A small image classifier, trained from scratch: arch convnext.
Rows from block 6 of a small image classifier, named by matrix and row number. Rows with one number within an expert belong to one neuron, the router's apart. Each number is 500 + 50 x the weight over its row's rms, rounded and kept within 0 to 999. All counts start at 0. Numbers have three digits each.
Before each expert's rows are labels from the 100 images, of 14976, where the router gives the expert most weight on average: "top examples" is what is common among them; "colour at peak" is the nearest of a few named colours to the mean colour under the peak. Only what is clearly more common there than usual is listed. The data: photos of arthropod specimens (BIOSCAN-5M). In brackets: how many of the 100.
# router: router (model.blocks.6.mlp.router.weight, 32x128, trained with AdamW), inputs 64-127
# gate: expert gate (model.blocks.6.mlp.gate, 32x32x128), inputs 64-127
# up: expert up (model.blocks.6.mlp.up, 32x32x128), inputs 64-127
# down: expert down (model.blocks.6.mlp.down, 32x128x32, transposed), outputs 64-127

# expert 25
top examples: order Hymenoptera (45)
colour at peak: pink (94)
router.25:396449468474432473504561509555546428404464452454554595513430470452506546505471479529586494507467462588480586408472541433497512467603411458491468618548590529478514473445468522435570433540531547
gate.0:556536572646438481521521461502483517495454490436476457462433520389497526550502444461473461570430499500569475497478428601429485483711511524492537594515516504407560486509468531421546451453448519
up.0:509512573552414505527499494474488491509478476483536478470460518454472528569484425467488440575435503540599464497499407581417497512765472549465524544526521450435558500502465548434556428450439498
down.0:399511523493494436517404483476539557480501484479418562544503537533406513475439506527557508462572488539466458430483552510498487493701465489522470531495550473524518576578496513503516503445426504
gate.1:425465485421550526558477504464546500490540475539515447525502525472475415514400542589427463415494495414557445488481556405452467521436604530509501516462548430511501471482509496534499507438548474
up.1:484495501571520422489482438495441461495453535417455475493438523559455528484511463480491465540435551532449593498432428548600483518418484512399515524505424505543404542532528492496535503588455552
down.1:416521505523483532497462495591486561504408515621477549560472518503548462491453470514545461559467439499456552578538487427476531539487488501503500507465481437528496542402463545525551467570456527
gate.2:441497477528582530466574545526435492475547526459495531459549422540452576459450473490386512590458426461532469591470412476443431409493524490521476467472542489464490629544485475554456616511475538
up.2:413531479577540523493628532505433447484564520463491550474546466520459610466445485499389513521473383497544463550507437442413503415500544502511444501476521489453496591557550457611439641487528503
down.2:547462512544447525495461490574499531447536486488488455426464475475455449587467451452390508502460593398500528548454458540553408515481514433473478522526462509436494525528488579536487554547526572
gate.3:484416451520494512522497536484527456506579418606485462477530564485605455492500494591423460518571508527449527536511369464450495452435570553481480470520538467536434458528513526365486472610492474
up.3:537481503469548444516548476477541510506535584457545505521512439562505379487460625458498506425498552536516549477480585525493579557567522477545510536433423545512535518498468535427503541391423495
down.3:423459520519424458548457553518469483577494517319461508515542532587511490573474475562496428509573464450459559511443415493571506427486549512546539428457523472659507579438450537523534476515501464
gate.4:560439530640476530451586536498492483530548509463464433545437491450487454446442401406539505492476438446530427512455425464479464460429425455443565492438418564535495503459534506576435593472483546
up.4:471506509427451539531488407493520504525518490513489477522566500491496464571444501472472508416451448514423594555532482601494532532456464516485459508480398528567476545490513485578501561398411532
down.4:403511539484600489503401435538443592525498493468411515579558516569512506569489478432608538438444480509481537558477543512437499498471454553511502499412504515531443542494500446483515492495530499
gate.5:415542520438565454509481525512476490477506621410434436507500539455482489528444472614458487476375516579467591463512451580549494488423603548439440524537454454503476601462521546534493542513572492
up.5:515578468545539474509492415492415500516460508436442481518518472399547544483536534567521447430476604499459604500483483557537583457482494486503484467528531549554511563574506513492463555497501577
down.5:493471509364460550532531477478568469506463461462449500554602497457586589470512446566499441394476373477544521430495536511528434559532436475506502541557412476519460509523498435462506464564476483
gate.6:498459546517603555509558479515370502490550556455427532546530478494443457521456458567498499511434470517510476472492608505493441577607518553550506516541461468556453522546529500498522418432479549
up.6:502478483392429481523461514468611495469485454520578453459553522467549438456547569444449507461457580505513490483464365452537547481468441501498496506441562448509521463523448486507481559552526499
down.6:505495543540554556576407540422503476468501548609421552492534503465497565544541508455562497401560463578435507507488431559495449454376516491497522446482524613588492462465464478493488541489517502

# expert 0
top examples: order Hymenoptera (44)
colour at peak: grey (53)
router.0:494555497503616560459529569459522588514501467478496438529500480590541561451464454601441507471499464518517545530534572552598518484413416448559522531600436518412475498504558516538553508579519437
gate.0:514578526480537464505481543499494515526494538466519496479509483494462486524453474356512493407594447535512468516498609463644471477598475547602541450437451535501528533527523564494536473481425487
up.0:546598494514593467491489502487500520568485558500477530504481461479521540466477449381502544377501512519483536501491583504662475451532513523581507472450485574536493542505513590484523463504437496
down.0:499502475472508590454516523466484434509521531497509539505456392513430586398425498409504494545499471416532522565492538455520552487443554502533513537539489479474534515526452502475601463566539463
gate.1:532439473501498481503548453507594477486479579514594482519569534594537412597557495465582499494438533508584424544566491551409443502467517474542484465437453490561543574539557553451496537472421518
up.1:496512536504573497485458528474497519554469485455415528424527418421454582432474493477498534489441546514460424489489537407591552566590523474441501538470571473457454396505445534551514492455529429
down.1:478566499478410529520456505498471562500473514573471513452458491533482501511507416478473447552540415505521489482468472498469527472546447504424451565511462497542524557470472468483494465533593456
gate.2:548482500590427516463421575502517480489480523507554532424570506517523464541457496476437508476604433558440480534495395370568550505465548474473476483461515524565552506480504462483517572465578441
up.2:501504449591483530470421568465443468490488521517523494466526521502520519496536507469494530504617473585390503558519414441516493476395526451567487457476526517536535536467541429509511559544577407
down.2:496484583434555457469474499497434556522509523495567533498424474551473568507456543485548503496556443489496496517443499462483508571342483488466469518400576553441610505501531522500451484450535517
gate.3:632475529472515559463523531488499484547515461475436493528451515582591533508536464570528485459581478503469596424480529572505442495511514579515493571389510476543441646559535458493518463563427473
up.3:532468521548466429464430485482490534554456504468471491451510552437399481475525602450495568501459497504535505528522515474399523534582467446442519453468510495408576539463472541536562534521560446
down.3:511475456405562473542585493429511493521518489431513459451443526564454508520511490419540570548459594562428470534518604466481457509538476602528524514416539479415513559518496533528486571436534507
gate.4:538474465456456476469539499527550465448491487507473539460478489428508444411518368490509559573500517560456420539523537466539575529636485533535501515483514597508559389517545561584574386548452541
up.4:521392525580494559486442523511515503571427444530482559484421455451498518487607451492517521559433414482449452466488446461484491480469519467499535561426564487600469499526430491480474503576443501
down.4:562471526567476438448474470450593417510525532336521502541473574555500442463475542502479467465498482470430509553487388488472534492527492562504470494545569461461441579526530569528480563456481471
gate.5:513602463515568457437481543434457434515546516574473512528522527561461540460444539371483502508551553523539509486464479550598505492535473559449523494511435447532483569477466466552515490522451481
up.5:464420520488525571530501375518610529445482482472494460484460460504526468551523515595555496516465513435471483498565510471399473480423494434498480521479527572497504468526552484508508556446572593
down.5:450479476518502514446441486440529574521495512480522467512497567491498463518519443559497474555567561636478470479501450550489477574538500522491510481506455439477504525465498561424498522513483597
gate.6:425622485535504583536499586509510468518531428460515476518518541530436505558434416643473418550551522485515607472520448627581497454440493507508522454584465525526555435488519430529487491506544522
up.6:569405507451485499468532505455457498480489600573489498499524434515524445526560549403550525481436514514458416540526607405570455525488466523510445510398577514453498581504505517505513541481447494
down.6:411561462556483492506503498474607437547520511542581558487503578490469480470564496477479429498467508473447546468545402535492513491462418467586532426488446519499459518544497484440427537475493489

# expert 28
top examples: order Lepidoptera (69)
colour at peak: grey (51)
router.28:555482498551428486495528500433550419506508615588428460562455530434500454459423431546507463500570404503564568477479506570512546412490485550503510557590552565462504556461549523514513516513403503
gate.0:546499563488483514477490471497458563510540503485564507559482566555327426573473444481422591520518517511519388535518395446564543517352481534545494492491492460506544529544531429484445526498492480
up.0:566495519602616522472446375457575577498475534473493482471565524550502541468502504446481576414494514498497404469495534524581472478316430449450487451493457484499501495497470462500519540544501523
down.0:453521508430556426444420433488551473475467494405504510521466541494452460505476490505529487425445542608412407504540469534503461563578484493560536503551512497560458540538465538504525491506477560
gate.1:517488469489574501493569486518525503454493511483542569499465522535483494491664400511547493453455385541470483494467565511505539510562488485540459517488563536592494453488498526500535504434503625
up.1:519495496630518538443615512524522527500493504442472538446544525485417417453566400526568522505529402471534483455464448534529552522496572529508475579502571572526506509504493567519576484488487607
down.1:538446488397538548515519569481515442498486469447480507599565536484474488449567632503546468459512608479517572495609473491520496522526415440516558490572462404444569439556508558511458553496460530
gate.2:519432505445535576525533464484459460502499423525578487504529522485431460465457440531488561560548482476453508535506527385508485452439477480484390503532607596490519497512509400618516563487556571
up.2:439540480416580564533478441465525490513568482579489461557534464499574521463540488522508539489513544519483508542499574497561472450453466508412486456569474602547439514489493399459523516578557566
down.2:487543496487491448458522524485477411505435524535401469442492440454492363412508547454444516466505505483541458517599526536484472438405524495561523456397562522535542525493517478611524473528501463
gate.3:580519439441555405471483470486402473483446451590485491525530550480566486487509548545534449442503467528383464517439514429471412523475609482438492507640554536579462591471470436493463481496512551
up.3:501553425467483406495500455505490478513449495509486503520474578470504466515476588568518495443512435507429548515446531474458424572396581544432490524569605582498424590504456408495541461447500582
down.3:475443482578491520473519450526421464569532495405434470554441465460478465524547562506544426520447590482477546476535480386498502526499502543526518526501532417459530560530558509507481522537540458
gate.4:458553434621521446520457470471356453469478418564451534539516526383421534457576461514481398488586487524483480518488449526557503475510426585542467471524460541447561548486521466591538490535484500
up.4:589522482501550523516528627527501529460533477528578418457479415461529532475518579494483475420416479510516391511475464490514449462496453493474523531511504446566465474526545442518452565434583490
down.4:547505462493549480402497589438489527525501479411489528499467393526463634491506531404553496507604550418456439507457470511495513531524521501574507534447532440416513554494484493495477543406488457
gate.5:472506495432388460480475380510384466514543474503549506537492510547509509532492428505496471474504400526467655462459546480451457474480518450507438419455571593519487587526510381504519521413482456
up.5:487470497567537553459561569494561452557430487455410501512472485469412613470515590492490546483570533440527410456488452464467525480462521455488524573521468354442491439496494534417437553518518544
down.5:483566411565568544578517518548430534523494518485622498613488423485514460564531522477522443550545361420432533511525461475572547478505442551553470452526536523521518473534436569432507562556448458
gate.6:513509500405482507493507515484404469492428507479419550484510586600550511498503612537575500520546382488515429490455484480434421527348520478480469542578488538501526459489492480511544533502471482
up.6:532432503550534396457528395547499444441579480507455497521521517507584501556528541459420512530537424578418489478433447480530560501445491500561514494470500463496503556543540497534484549513558481
down.6:563527507496450492546476468495422548510505477525524555496433475511424559425565452425488515494583458475550493488527418481551441494561489538416449483472513530474480627481501498581508523597449392

# expert 31
top examples: order Diptera (90)
colour at peak: grey (28)
router.31:583530473517511586630527456518472539444515505601568500466550544436390559585496482529527558507384504502429461529460553494533545615440508448495453572478494464533475577502525512587466444443494535
gate.0:471463547581602460512481442504587577546504423411460490533505601485440472469556484520581480479474473491579531478415522612549452477476529458459536493538489492539541522481439467546566479433415537
up.0:519502547517445517451516427520435504443459418445490541491497548482666521524467512454483560451535499526483457599505478447417549435559453505455459489473546518472491463520463427478474421543579536
down.0:509514422509489432541547557490434509516469504550491551496460446478557578454520497511537488502630382491371504639534567459530557447457560458526466444438507553487474574468507541528508457546545447
gate.1:513512408596473460457522390510447530566466591583516463482502467595519449490552608566469576553599521566472431486527537523526533489381474536581528524467483608482444622486515548496515451547472444
up.1:526497526607523499453473476525429526432476537480545484551473514557429516532534525532419503544479519513468551467524506486572539542551404457507528558438496438464465637492511534496538483557398478
down.1:530464569513515535485437438427602465558490545465393479479512514500533533535539495439482494502488549510449473555523466468517499519442513452423498509557563378430427564502498493502571550437488465
gate.2:459422563322474519554521490496545535458488543501365528493488433547491494447432533424543505423509519492457559507409489510578438452577473538454552467427473497468368557485467536544458444586442448
up.2:528459515424515480535530493476504570506472506513424561545356408481486539461441487454597464408450477523483518490434529489550483475556543541459464497541479496568413482483501437603490538502419491
down.2:549451480613410529583526543560553392442417523530506440481556442485500455562480489479545554484407493465541469537523535472459539510502398506521505551448562502441540410514458432521485577469466463
gate.3:457510489629430503471501567439547473576571511475520522538521557465433512569521564559535545527373533535468547555539512479465482460584490400468443513496463437502634430521518536571504496477479565
up.3:510450509345565496508517388534501533427450513533461451471493467450573490399517465495471465427576464475552470458492426522567513525405506616525575510451515544538384524483484528465501497525541430
down.3:532482490525529463558501548446450517516453513503364422383473646533580458581514468464584490449484516460509522578529541441507553491553522511560480490460566535562465511530467527525424577440532458
gate.4:576493544533474471521424492495462565504473490527461529515481474430446526478456529496520603455506587523441531532454494512448465490519422446501488438457479404537602479488492602528515483580448477
up.4:463503446412548554553465643476593499463565464448546420465545519560550519568462403453429460548443459434574523513560616544534550484590470508549527525533470496453427500493534445425504459418497477
down.4:558491499466470471537508512540463486513399471515509464474407462492545453467422526507468560570492578401545473542541609465523552459444453510590490475440475460456557498483490493531454502518505543
gate.5:537565465422496532610477394480509500516511537571534461439486539603462501530474549526549467492499494484548466508436582448347473513530566491494454425466480480569503521437471499396462493474584469
up.5:543479502504459468472540432492494477444527496467448500514472424453462515496479522459469449629390423455465528461605428512494458455589573536555526521517574547432560566536461475663542516545548540
down.5:474485552395504574483524495426516472446528512439443536510543580352582510424559584583545508511475426488584453472471605456542443467490454500456504464572473571471493514445508462549522468505479503
gate.6:499551500505473502554409528538548463505510498557521512513556532511472490560491483461485508563431444500440451548405552524482528602605422526588502548403443576434479498491524454567500441471536531
up.6:536554491591507469545399503541541471499525488542506522509569525473483496519506480459513534552470451505443436536394557510494498589525401565574496538386432547504472485474537446578478432528535534
down.6:464504424529442529500510485467542485476579497514554465497475531529450518458540522446438548482451526569534477501526465614512497461516432445429512458552540465570562550505516500509446485538460522

# expert 5
top examples: order Hemiptera (44)
colour at peak: white (87)
router.5:536465516459565494534526481434516420555610419456519487501449501411552495545439496477478451461453422546454500473442494475461471567448530589478526540555463447595490415552553463478413484558544500
gate.0:516402479559664497485463476431552568513510478535514576553438486483559462447494457536463485475456548458494537540484478477478494494489473534589483553494402528566473507460436470351431506534451502
up.0:532584501431356492519538519559459451512490547493455423425542500501464487585522526489490517511516451525487433490532581535561500506482557455407479505549603483404519448515584537650548500494532467
down.0:556508548544547448616499462541492516505465543433466453533554494507585497543458482458541481422568535449506552537479524509433525507526533560614573540380510508422575523451449491418528544489555504
gate.1:475469456498558489449525501512534484536519510497439517525539447668560465583421530449503599517541430471552437467562501431499576439421567471527465479499474447501528470521509552431436536422525525
up.1:464500488516553456542438497541541543574521489453556445483440544490412453528556396596566534524465528600541440456527473547424510507383546491444530366509432491425489501494439448555492523521566522
down.1:497489595489509534526525462520500510537498526464528533492448547472465454516544475491483512473476575531559524493505514555564530485436451424512534521542440379468482474489476518465480518481513577
gate.2:468510489578509494504533467514420439495464489421462469467491502512513481506424561440351548479538469569548603469502374459535440527554566516581549504613438463472560525492493479444517536452500493
up.2:466527514551415471494493474494439521531402434451435523480512543473498490437452497459432571498512524526545572398468401514466489505383579560581521550578439467437512492501470421515465473445487482
down.2:561506556511543573455626487421484408487535516402479453469562521552536394437524443499483487458449571515551518436491480562454471518416547505436537535529522444448494467533508471473492536539534606
gate.3:438524457570558494518465515527430443466445494503448477512478405414455588464545486542480446500525556522530444493458503549412537470513484467580522480453544437552523590516525429518595476448493575
up.3:473470519476533476515523578538504479494430450572464494502525463480524486510532496577430496473544475497491465506469328546399523433454560566533495491515547426538479559513459547484529477454452514
down.3:462440482501509475473411454483489426509495494448460590518525406452472568405478549521439523473535424525449509533504457512568562536594569489451538526563423487510504461484506494422497502470501457
gate.4:499489480527596513431515543487439501490476532485654501413492559513601495528486582512504501515584502512456471489514621496522474508589506456508471485460495482457527441498505581533560530493470488
up.4:425535533463396520437547504495450503492453457542457506436524423555551447506552455506519528523476419494518533496602430455508489456430461478546457519515529474418477597528544498614445489486506438
down.4:479420555427502391480445538497606534459464481454505501597536524515464411440508566513450563478379470474471503428476436490404519562578545510418433527467523435423540598564511495457554501453509485
gate.5:520485463413615444490421533526493542445451545497413519566518490585453523507472473505457490583594432474523603486525498515554469461422453589457522514458478460505462551525559492483386574523522486
up.5:480514519597455527572528531566432502546529464599505468502495409412412484531481613437520525487542592533491472456591457488439585489569497505498489501491557543477525537513491524583524445525517459
down.5:408539528481528509457575483582542471484464501470470408533486486495471504428525447533493489557557624509427482478494582404451502488529470511492478545607412476502538513469480535537504580452488441
gate.6:436441531519478478517524400453539519475519564543500539498487463420530499462431574497437587528553559465532565524518427577511557506473447548569521486482446636476503562533496558487440545515527423
up.6:539490544411507477494505431453563497466469493513488561507476393410565530453472475449596571521538578500470545499493381539447533555522494578511502466497433499561468582492457530458468548570451571
down.6:407460554484500472469507399483489564528492474394550526557441485586497494474425478530506427465643485486501511462488474520456474515550508520518543508459536468542402468495457529434550403494514513

# expert 6
top examples: order Coleoptera (43)
colour at peak: brown (64); black (32)
router.6:489509473469550519479429486450472558531490500521472516437466562551471478496535503380503554591515512513517556566568495416445597491482495494515592438451497546375583551535500517444508565558499495
gate.0:518581482435528517470552452483537478467555524572543436535437445500419591494464488601484507413560466544538535413452460527535446456515487421400504433469506549471477450550494463500457595413553462
up.0:554450496549557509509531580500537501575518521515492508485583580534542434492603503554495532521566508548538503438427555503396500491522467431514544572556430485473477424495452498476495483455561424
down.0:541503559445569529495482568484387547528468487364512571477460483493479501578498535425551550469498529436352457566566499459473555490480505488518497462431560431400514534473526528530504574433523471
gate.1:491500482517566494436480533463533448551547532527573546477527490649556499527581543575532496611558500531442486559570483522581478456462493453501485513462552453550476432492505502485484435476533461
up.1:411537529504497444511543509543547503513505467496398455473569490434557555500519642456577491508463571441477562484444530499463396533557588469458488513502456516575557579492484429469458471509444526
down.1:499520421571606544497422515471555571483540521507568514605503564453489578539461579543460530457493464457514535429441500482450467475468445508468485506526480527524437558504501551432524542544466534
gate.2:466447516459407490542514373494449507493500522572594475515464562387475425530402556436480515465540442462528549518553551525419392429559481567453494477480448524428528498474516512546485509436526412
up.2:543555467473529472432514505509559451512543481496412544490509480574618545464540483507484478460536498548484353513434493499601553474559510477480506499488501510608460526494468497440478487530448519
down.2:376456541487396542424530507440529420504504521484558549484461516503449534525526492570512465532453541533473528520492451524539464502589464502494512460480505496601444513510462409496537525500534428
gate.3:467492485513507486517460556482552616491408472487487541470472480541379531483577465400531524499520579533488528521545460414558505521446427442403498498514501498476460472529490469404519566591467572
up.3:552560467589517499405522533494514477491539414472501414506484446446556492407479496493474462536523572488525465489481558581471485494620471469577503506528530462512545564558489458491480471567508467
down.3:483501464558547449565537522513415422491497508559442494522490515535473568522483482474467491482428385483485543532514459483623518437560512486546453456491494559573583479438529541512475511571526492
gate.4:587497384528479433459514526491554515456413551487529484498494407565602540494463468514470440500537376615473553480496516483458444528526446491509517479463539541392494556493497477421546566358601516
up.4:507450468446465459547490379544488537443496539446505492490431477569473456573528454508497523435468495570463454525473339447492505539534484481441509462387460513509514427503525488444435532448564566
down.4:550507540510527554525557452516587496515524568539523464556464491457431571558445438440524463522530564506504505511503409442608485495435578525478527532461529464484383564480472553390518564547534497
gate.5:543463551457501498521458366508508509454544523478443524472417591568495546441437490440564468480439484447578372498402501354506519491489512536502525491467554549515518459541505487447545520465463504
up.5:552502522525503545493471402497508527449548487470407510485414511531524506467403485419550459476437587429577388483428580344570487508492454512526503491439554584506495466559527481467585540491460493
down.5:554532548472549480406573472545506556482417537481477538494499470596553463517556487529544483469572591431441445460437499466393484428430489594413520535501478543471514512464507494509477469455505500
gate.6:519502480477513586489515550511534488425497472489424482527496529530613445433525476461554530506532557546441452532510583493576514548555389519608493533529426538540449498479465487655520473479497501
up.6:456560542398488595461483483481450501457527444587481484517497484420508523468467470514555486523494546509468517525505546504531476538570426570488451488445488629499515466486479475620463411464566481
down.6:500515492588502503505536496522564487456534527588375492474524552566437535486576567479551475463490396498446433490503465486425514478540419512572530494496528450520466535473465549482560428478462446

# expert 8
top examples: order Coleoptera (83)
colour at peak: grey (45)
router.8:478501558499574548475459501553492561490514473566466511585485601453561480505515467576554593483425366472508474618538568552424487525502609588505473551483458596524581468535487506497498496461465510
gate.0:486557559511450550474523562499534499512483530469467485487575540478518460527521466552450439475508438486480468533451466460544483476324541509534482461592579556556510525499496365513574553495628583
up.0:569569554476469545482523566515537467517459518432492520485603545432449471555522418564477436498422470489475465522491480507502512471320543543527453461530625600491532527486453412509574529471621543
down.0:482553539513535475452570495425427513558536478496503599502404399555563506457423502526471433531522534510466607508464421486600495498446505463503510524418493511490528466505491474562546456471487472
gate.1:520503509530499494513478348498321452394445529558500527531456451557473490552478557460474570517482559538475410500485584449491426604568398536533519460480550458543450516490506516572502585499532484
up.1:470528494409594468481549618513653487553555507437525423460562510464479572517511542589540423494512460485475404504526472544539540458321505483589482557553469564477505436491520471449523423500405523
down.1:478518467436519474509525442428479463515504495539578597529434533466397381438415477509515477519539533533504503487548473444488478540476595511519563461528479430464495472521496478512566488527501480
gate.2:498535461404611530465431462510557478477564540479512444504553546658562465578468636479466510480448595529439370501506491402479474528439559511482540481435469452422514508495436487530525537483462568
up.2:465469544408511504517508394474577566549485550542507472545382564537492555536414513382458470460419457464501448492450498534512480502402500500468492444449542503505509548460460534531444513453529544
down.2:500439468588615483487511447495549577470521486501390398525467557568518511462439488543451488515480499564463460435551437544570486545522523545573501452528502463551524520533483579494479445516401573
gate.3:594473454444386445502553538489619443450519477525536495455484541474470533538608470512509426516443549456593480499479516470466412565403478500509526493478503552423500558477537523474498516426484469
up.3:599502425500379450517515542495606465473527472559572504438470586428504517564562516507498447540446489464572517497478565498431435574444517527479521497456481555461497536472512533482499488384495451
down.3:484458462507482503557519543463450458495515498556415521456485630509548454493553610493554595443372452475435474565525661509459497462512424505555501485495534558427418534530517477584515469532484466
gate.4:434487519551578546469384548543503516525481527609453486505462399561437506439531404564482620512527571471485506485488444485512495497528514461378499529493407494543521512523482490483506560542546545
up.4:487576469467590482533577426507458490492580476451458520480502544424570528540433457511512488502470425484512464567462577466483497467513480591596516491435569503466401450442478393498428469525470597
down.4:461490571579543504531449509537450549493493474387388531499407516526520491488472559505508518484315459499535541499493524439373500459518498517539455501564488503553544511483505507546514495500457484
gate.5:494478482538542449575473497546597573477572584420576454467601475455544439497438604478576600553465477478474440486462508516470494479499624520595448495478414495524577519471565615495534479469455456
up.5:416534465450477521476489535474491491496453539544468503527537501497547467456430542476442514506657500517558446489471536464504520498592636521494467473522464541468493564472543533496484518515475400
down.5:525518506537435482498501526543459517535506534555560504502474534411420442502492468499445596571381508457538582551456453445489457468564588468457523543505441536510470500463460523425514443514568528
gate.6:410517468519572507543468537463499524518483417595525509475510459558477530523483411446531461506510484451493323508505545553456519559441454453466591448526526505472590514502482543420527544490418545
up.6:591476526454410520446525562516531492474496516430524506484508548483528488472553503526474508480507484522564664478507476429566501490505545544547420535520491515502407490500515422565465483550585447
down.6:455504492459452477493465475474423471470463546619455565484455433504454576493432545549451598633532467495440519548429487437587553481433546571509543497538499492533551471426498495567479499500467529

# expert 4
top examples: order Coleoptera (47); order Lepidoptera (28)
colour at peak: grey (55)
router.4:595567494515433535504505513471563549428433519541601520606496428521532561557478484508569474537477537546509561564556515523488505531575501397540486497464447528506452575418587559550502524504409484
gate.0:540486590420437448477463465489492482493484570505483514563452502528545527502558531508605461476584613546522569487486394458467493479615410456480500465488491362472424617512482445479467522640493567
up.0:469554410546534563525523513516517496525508422506548504435559518484441441480448461508425531531447334435435395482507599526491482524465598544532502524494464606554577406483502517468521489398521425
down.0:515466492566521521420501493459466438493504493422421549541547464527574360515466523515484513474576523518491369514524489554361524545604602499499515550462529564482516445497517502619501423480515517
gate.1:510513551501418472517426478542517556482522486491457577535441581572517427501522510505478522493508492508515426473505580550484538482358521511530465522510531578526449519511487604432507481469523425
up.1:482510433504622459461568422480559407544474494478500452403494432477495511464549520516515447518624530488471548557440484460574398510584483437541515517579561528510489494511488403497516505548473531
down.1:474520472521468464568433469535557438455498479499449495467521569547429469425502576540458512506554433566605431419611446465548472422400547563567508487498521617559477492470512440474434481532474526
gate.2:459486453589409592507525536505475514557478455488569498461539499506460457554446573482451468476460483493478546462537543566541470498526545460488505493379560521460451526477501480527497561433599463
up.2:489553525499530463459503374472562508471451482502576475575452514542496520562450536502495455456472493499425608510508566496521540596504554460527480514521571470477556548461496508547475440475412480
down.2:466521512496408486533517597523499558460520505476388492488477528497490410499554516574492506519338424519425515517541498583497467483587470444560453507531549455562508550502521472522483467502548504
gate.3:472487453459445558546482487493379505511488484526526542499484434519515490520648398465422494524530460456475452542473529477588518485370454506481516460500485595505497547476461442484485568464635544
up.3:434473481529474498515480472453528516465516527584557449484548462455522504490532578498408510486539513447539520581540470508510493455396540526509447449462488499496509511511497525623490581481512472
down.3:563539546584485526426588497562409543563481512580502487452527515492378535523524455533526533549422445450434539548484561477530464529582556461411497433500514441483542469515503494518570438491463533
gate.4:627550515547593562449514531507460444497538524565403510519467506512435562462542554519480460547469426569509565507495469444612570450509563460485512487543503366383505485500456548477539489650518493
up.4:395533442448528451483498410464553496485533458419550485505478449512539530504499464513448520388611421488504432522410523511440360607450504575464510495447508568522481499483522400566516548425498546
down.4:475502573483624466383519453484500519474494528408428485493530446469590428504505413411485483499578612475388547530493496469513500552439450457405494506484495439436521597500524514461537480454527551
gate.5:516537517550493580564511453518444444476525487524498504487415487374500467478532469448484466502455453530518394473489514515424548539461541528470540534494538598517440463552447479579535439368436498
up.5:412531569466473473486528550531544539510542528449427503491517522473399530518492475497470491586438451531499458516536542500615538493533522501513527521505580485417509445546459616502538406396493500
down.5:595481473412558519486558417597510570541454522461546471582516494472492515541521468483420515559435572447554518546399551450537485507505494498446499584524508398426483473513515532497448512502553547
gate.6:458573510464538488462542398530604478485507441504499529533576549473514566516520536505484473510584439420547554521525411443545505429446529489481510485541439535564457456524455427447512520530554431
up.6:515520554588509479445537603467423489532523616490501535455579489511495509446512527409514502503540462624465524472497337564624571461478460568451510452561543521477551438463489469557468463506503483
down.6:526480453591452507550515480517572401529524514598492465430464525571419449574486475478559504528472526525522485535518584559442520538489466487593511554447556576447458492535478457518523570480481492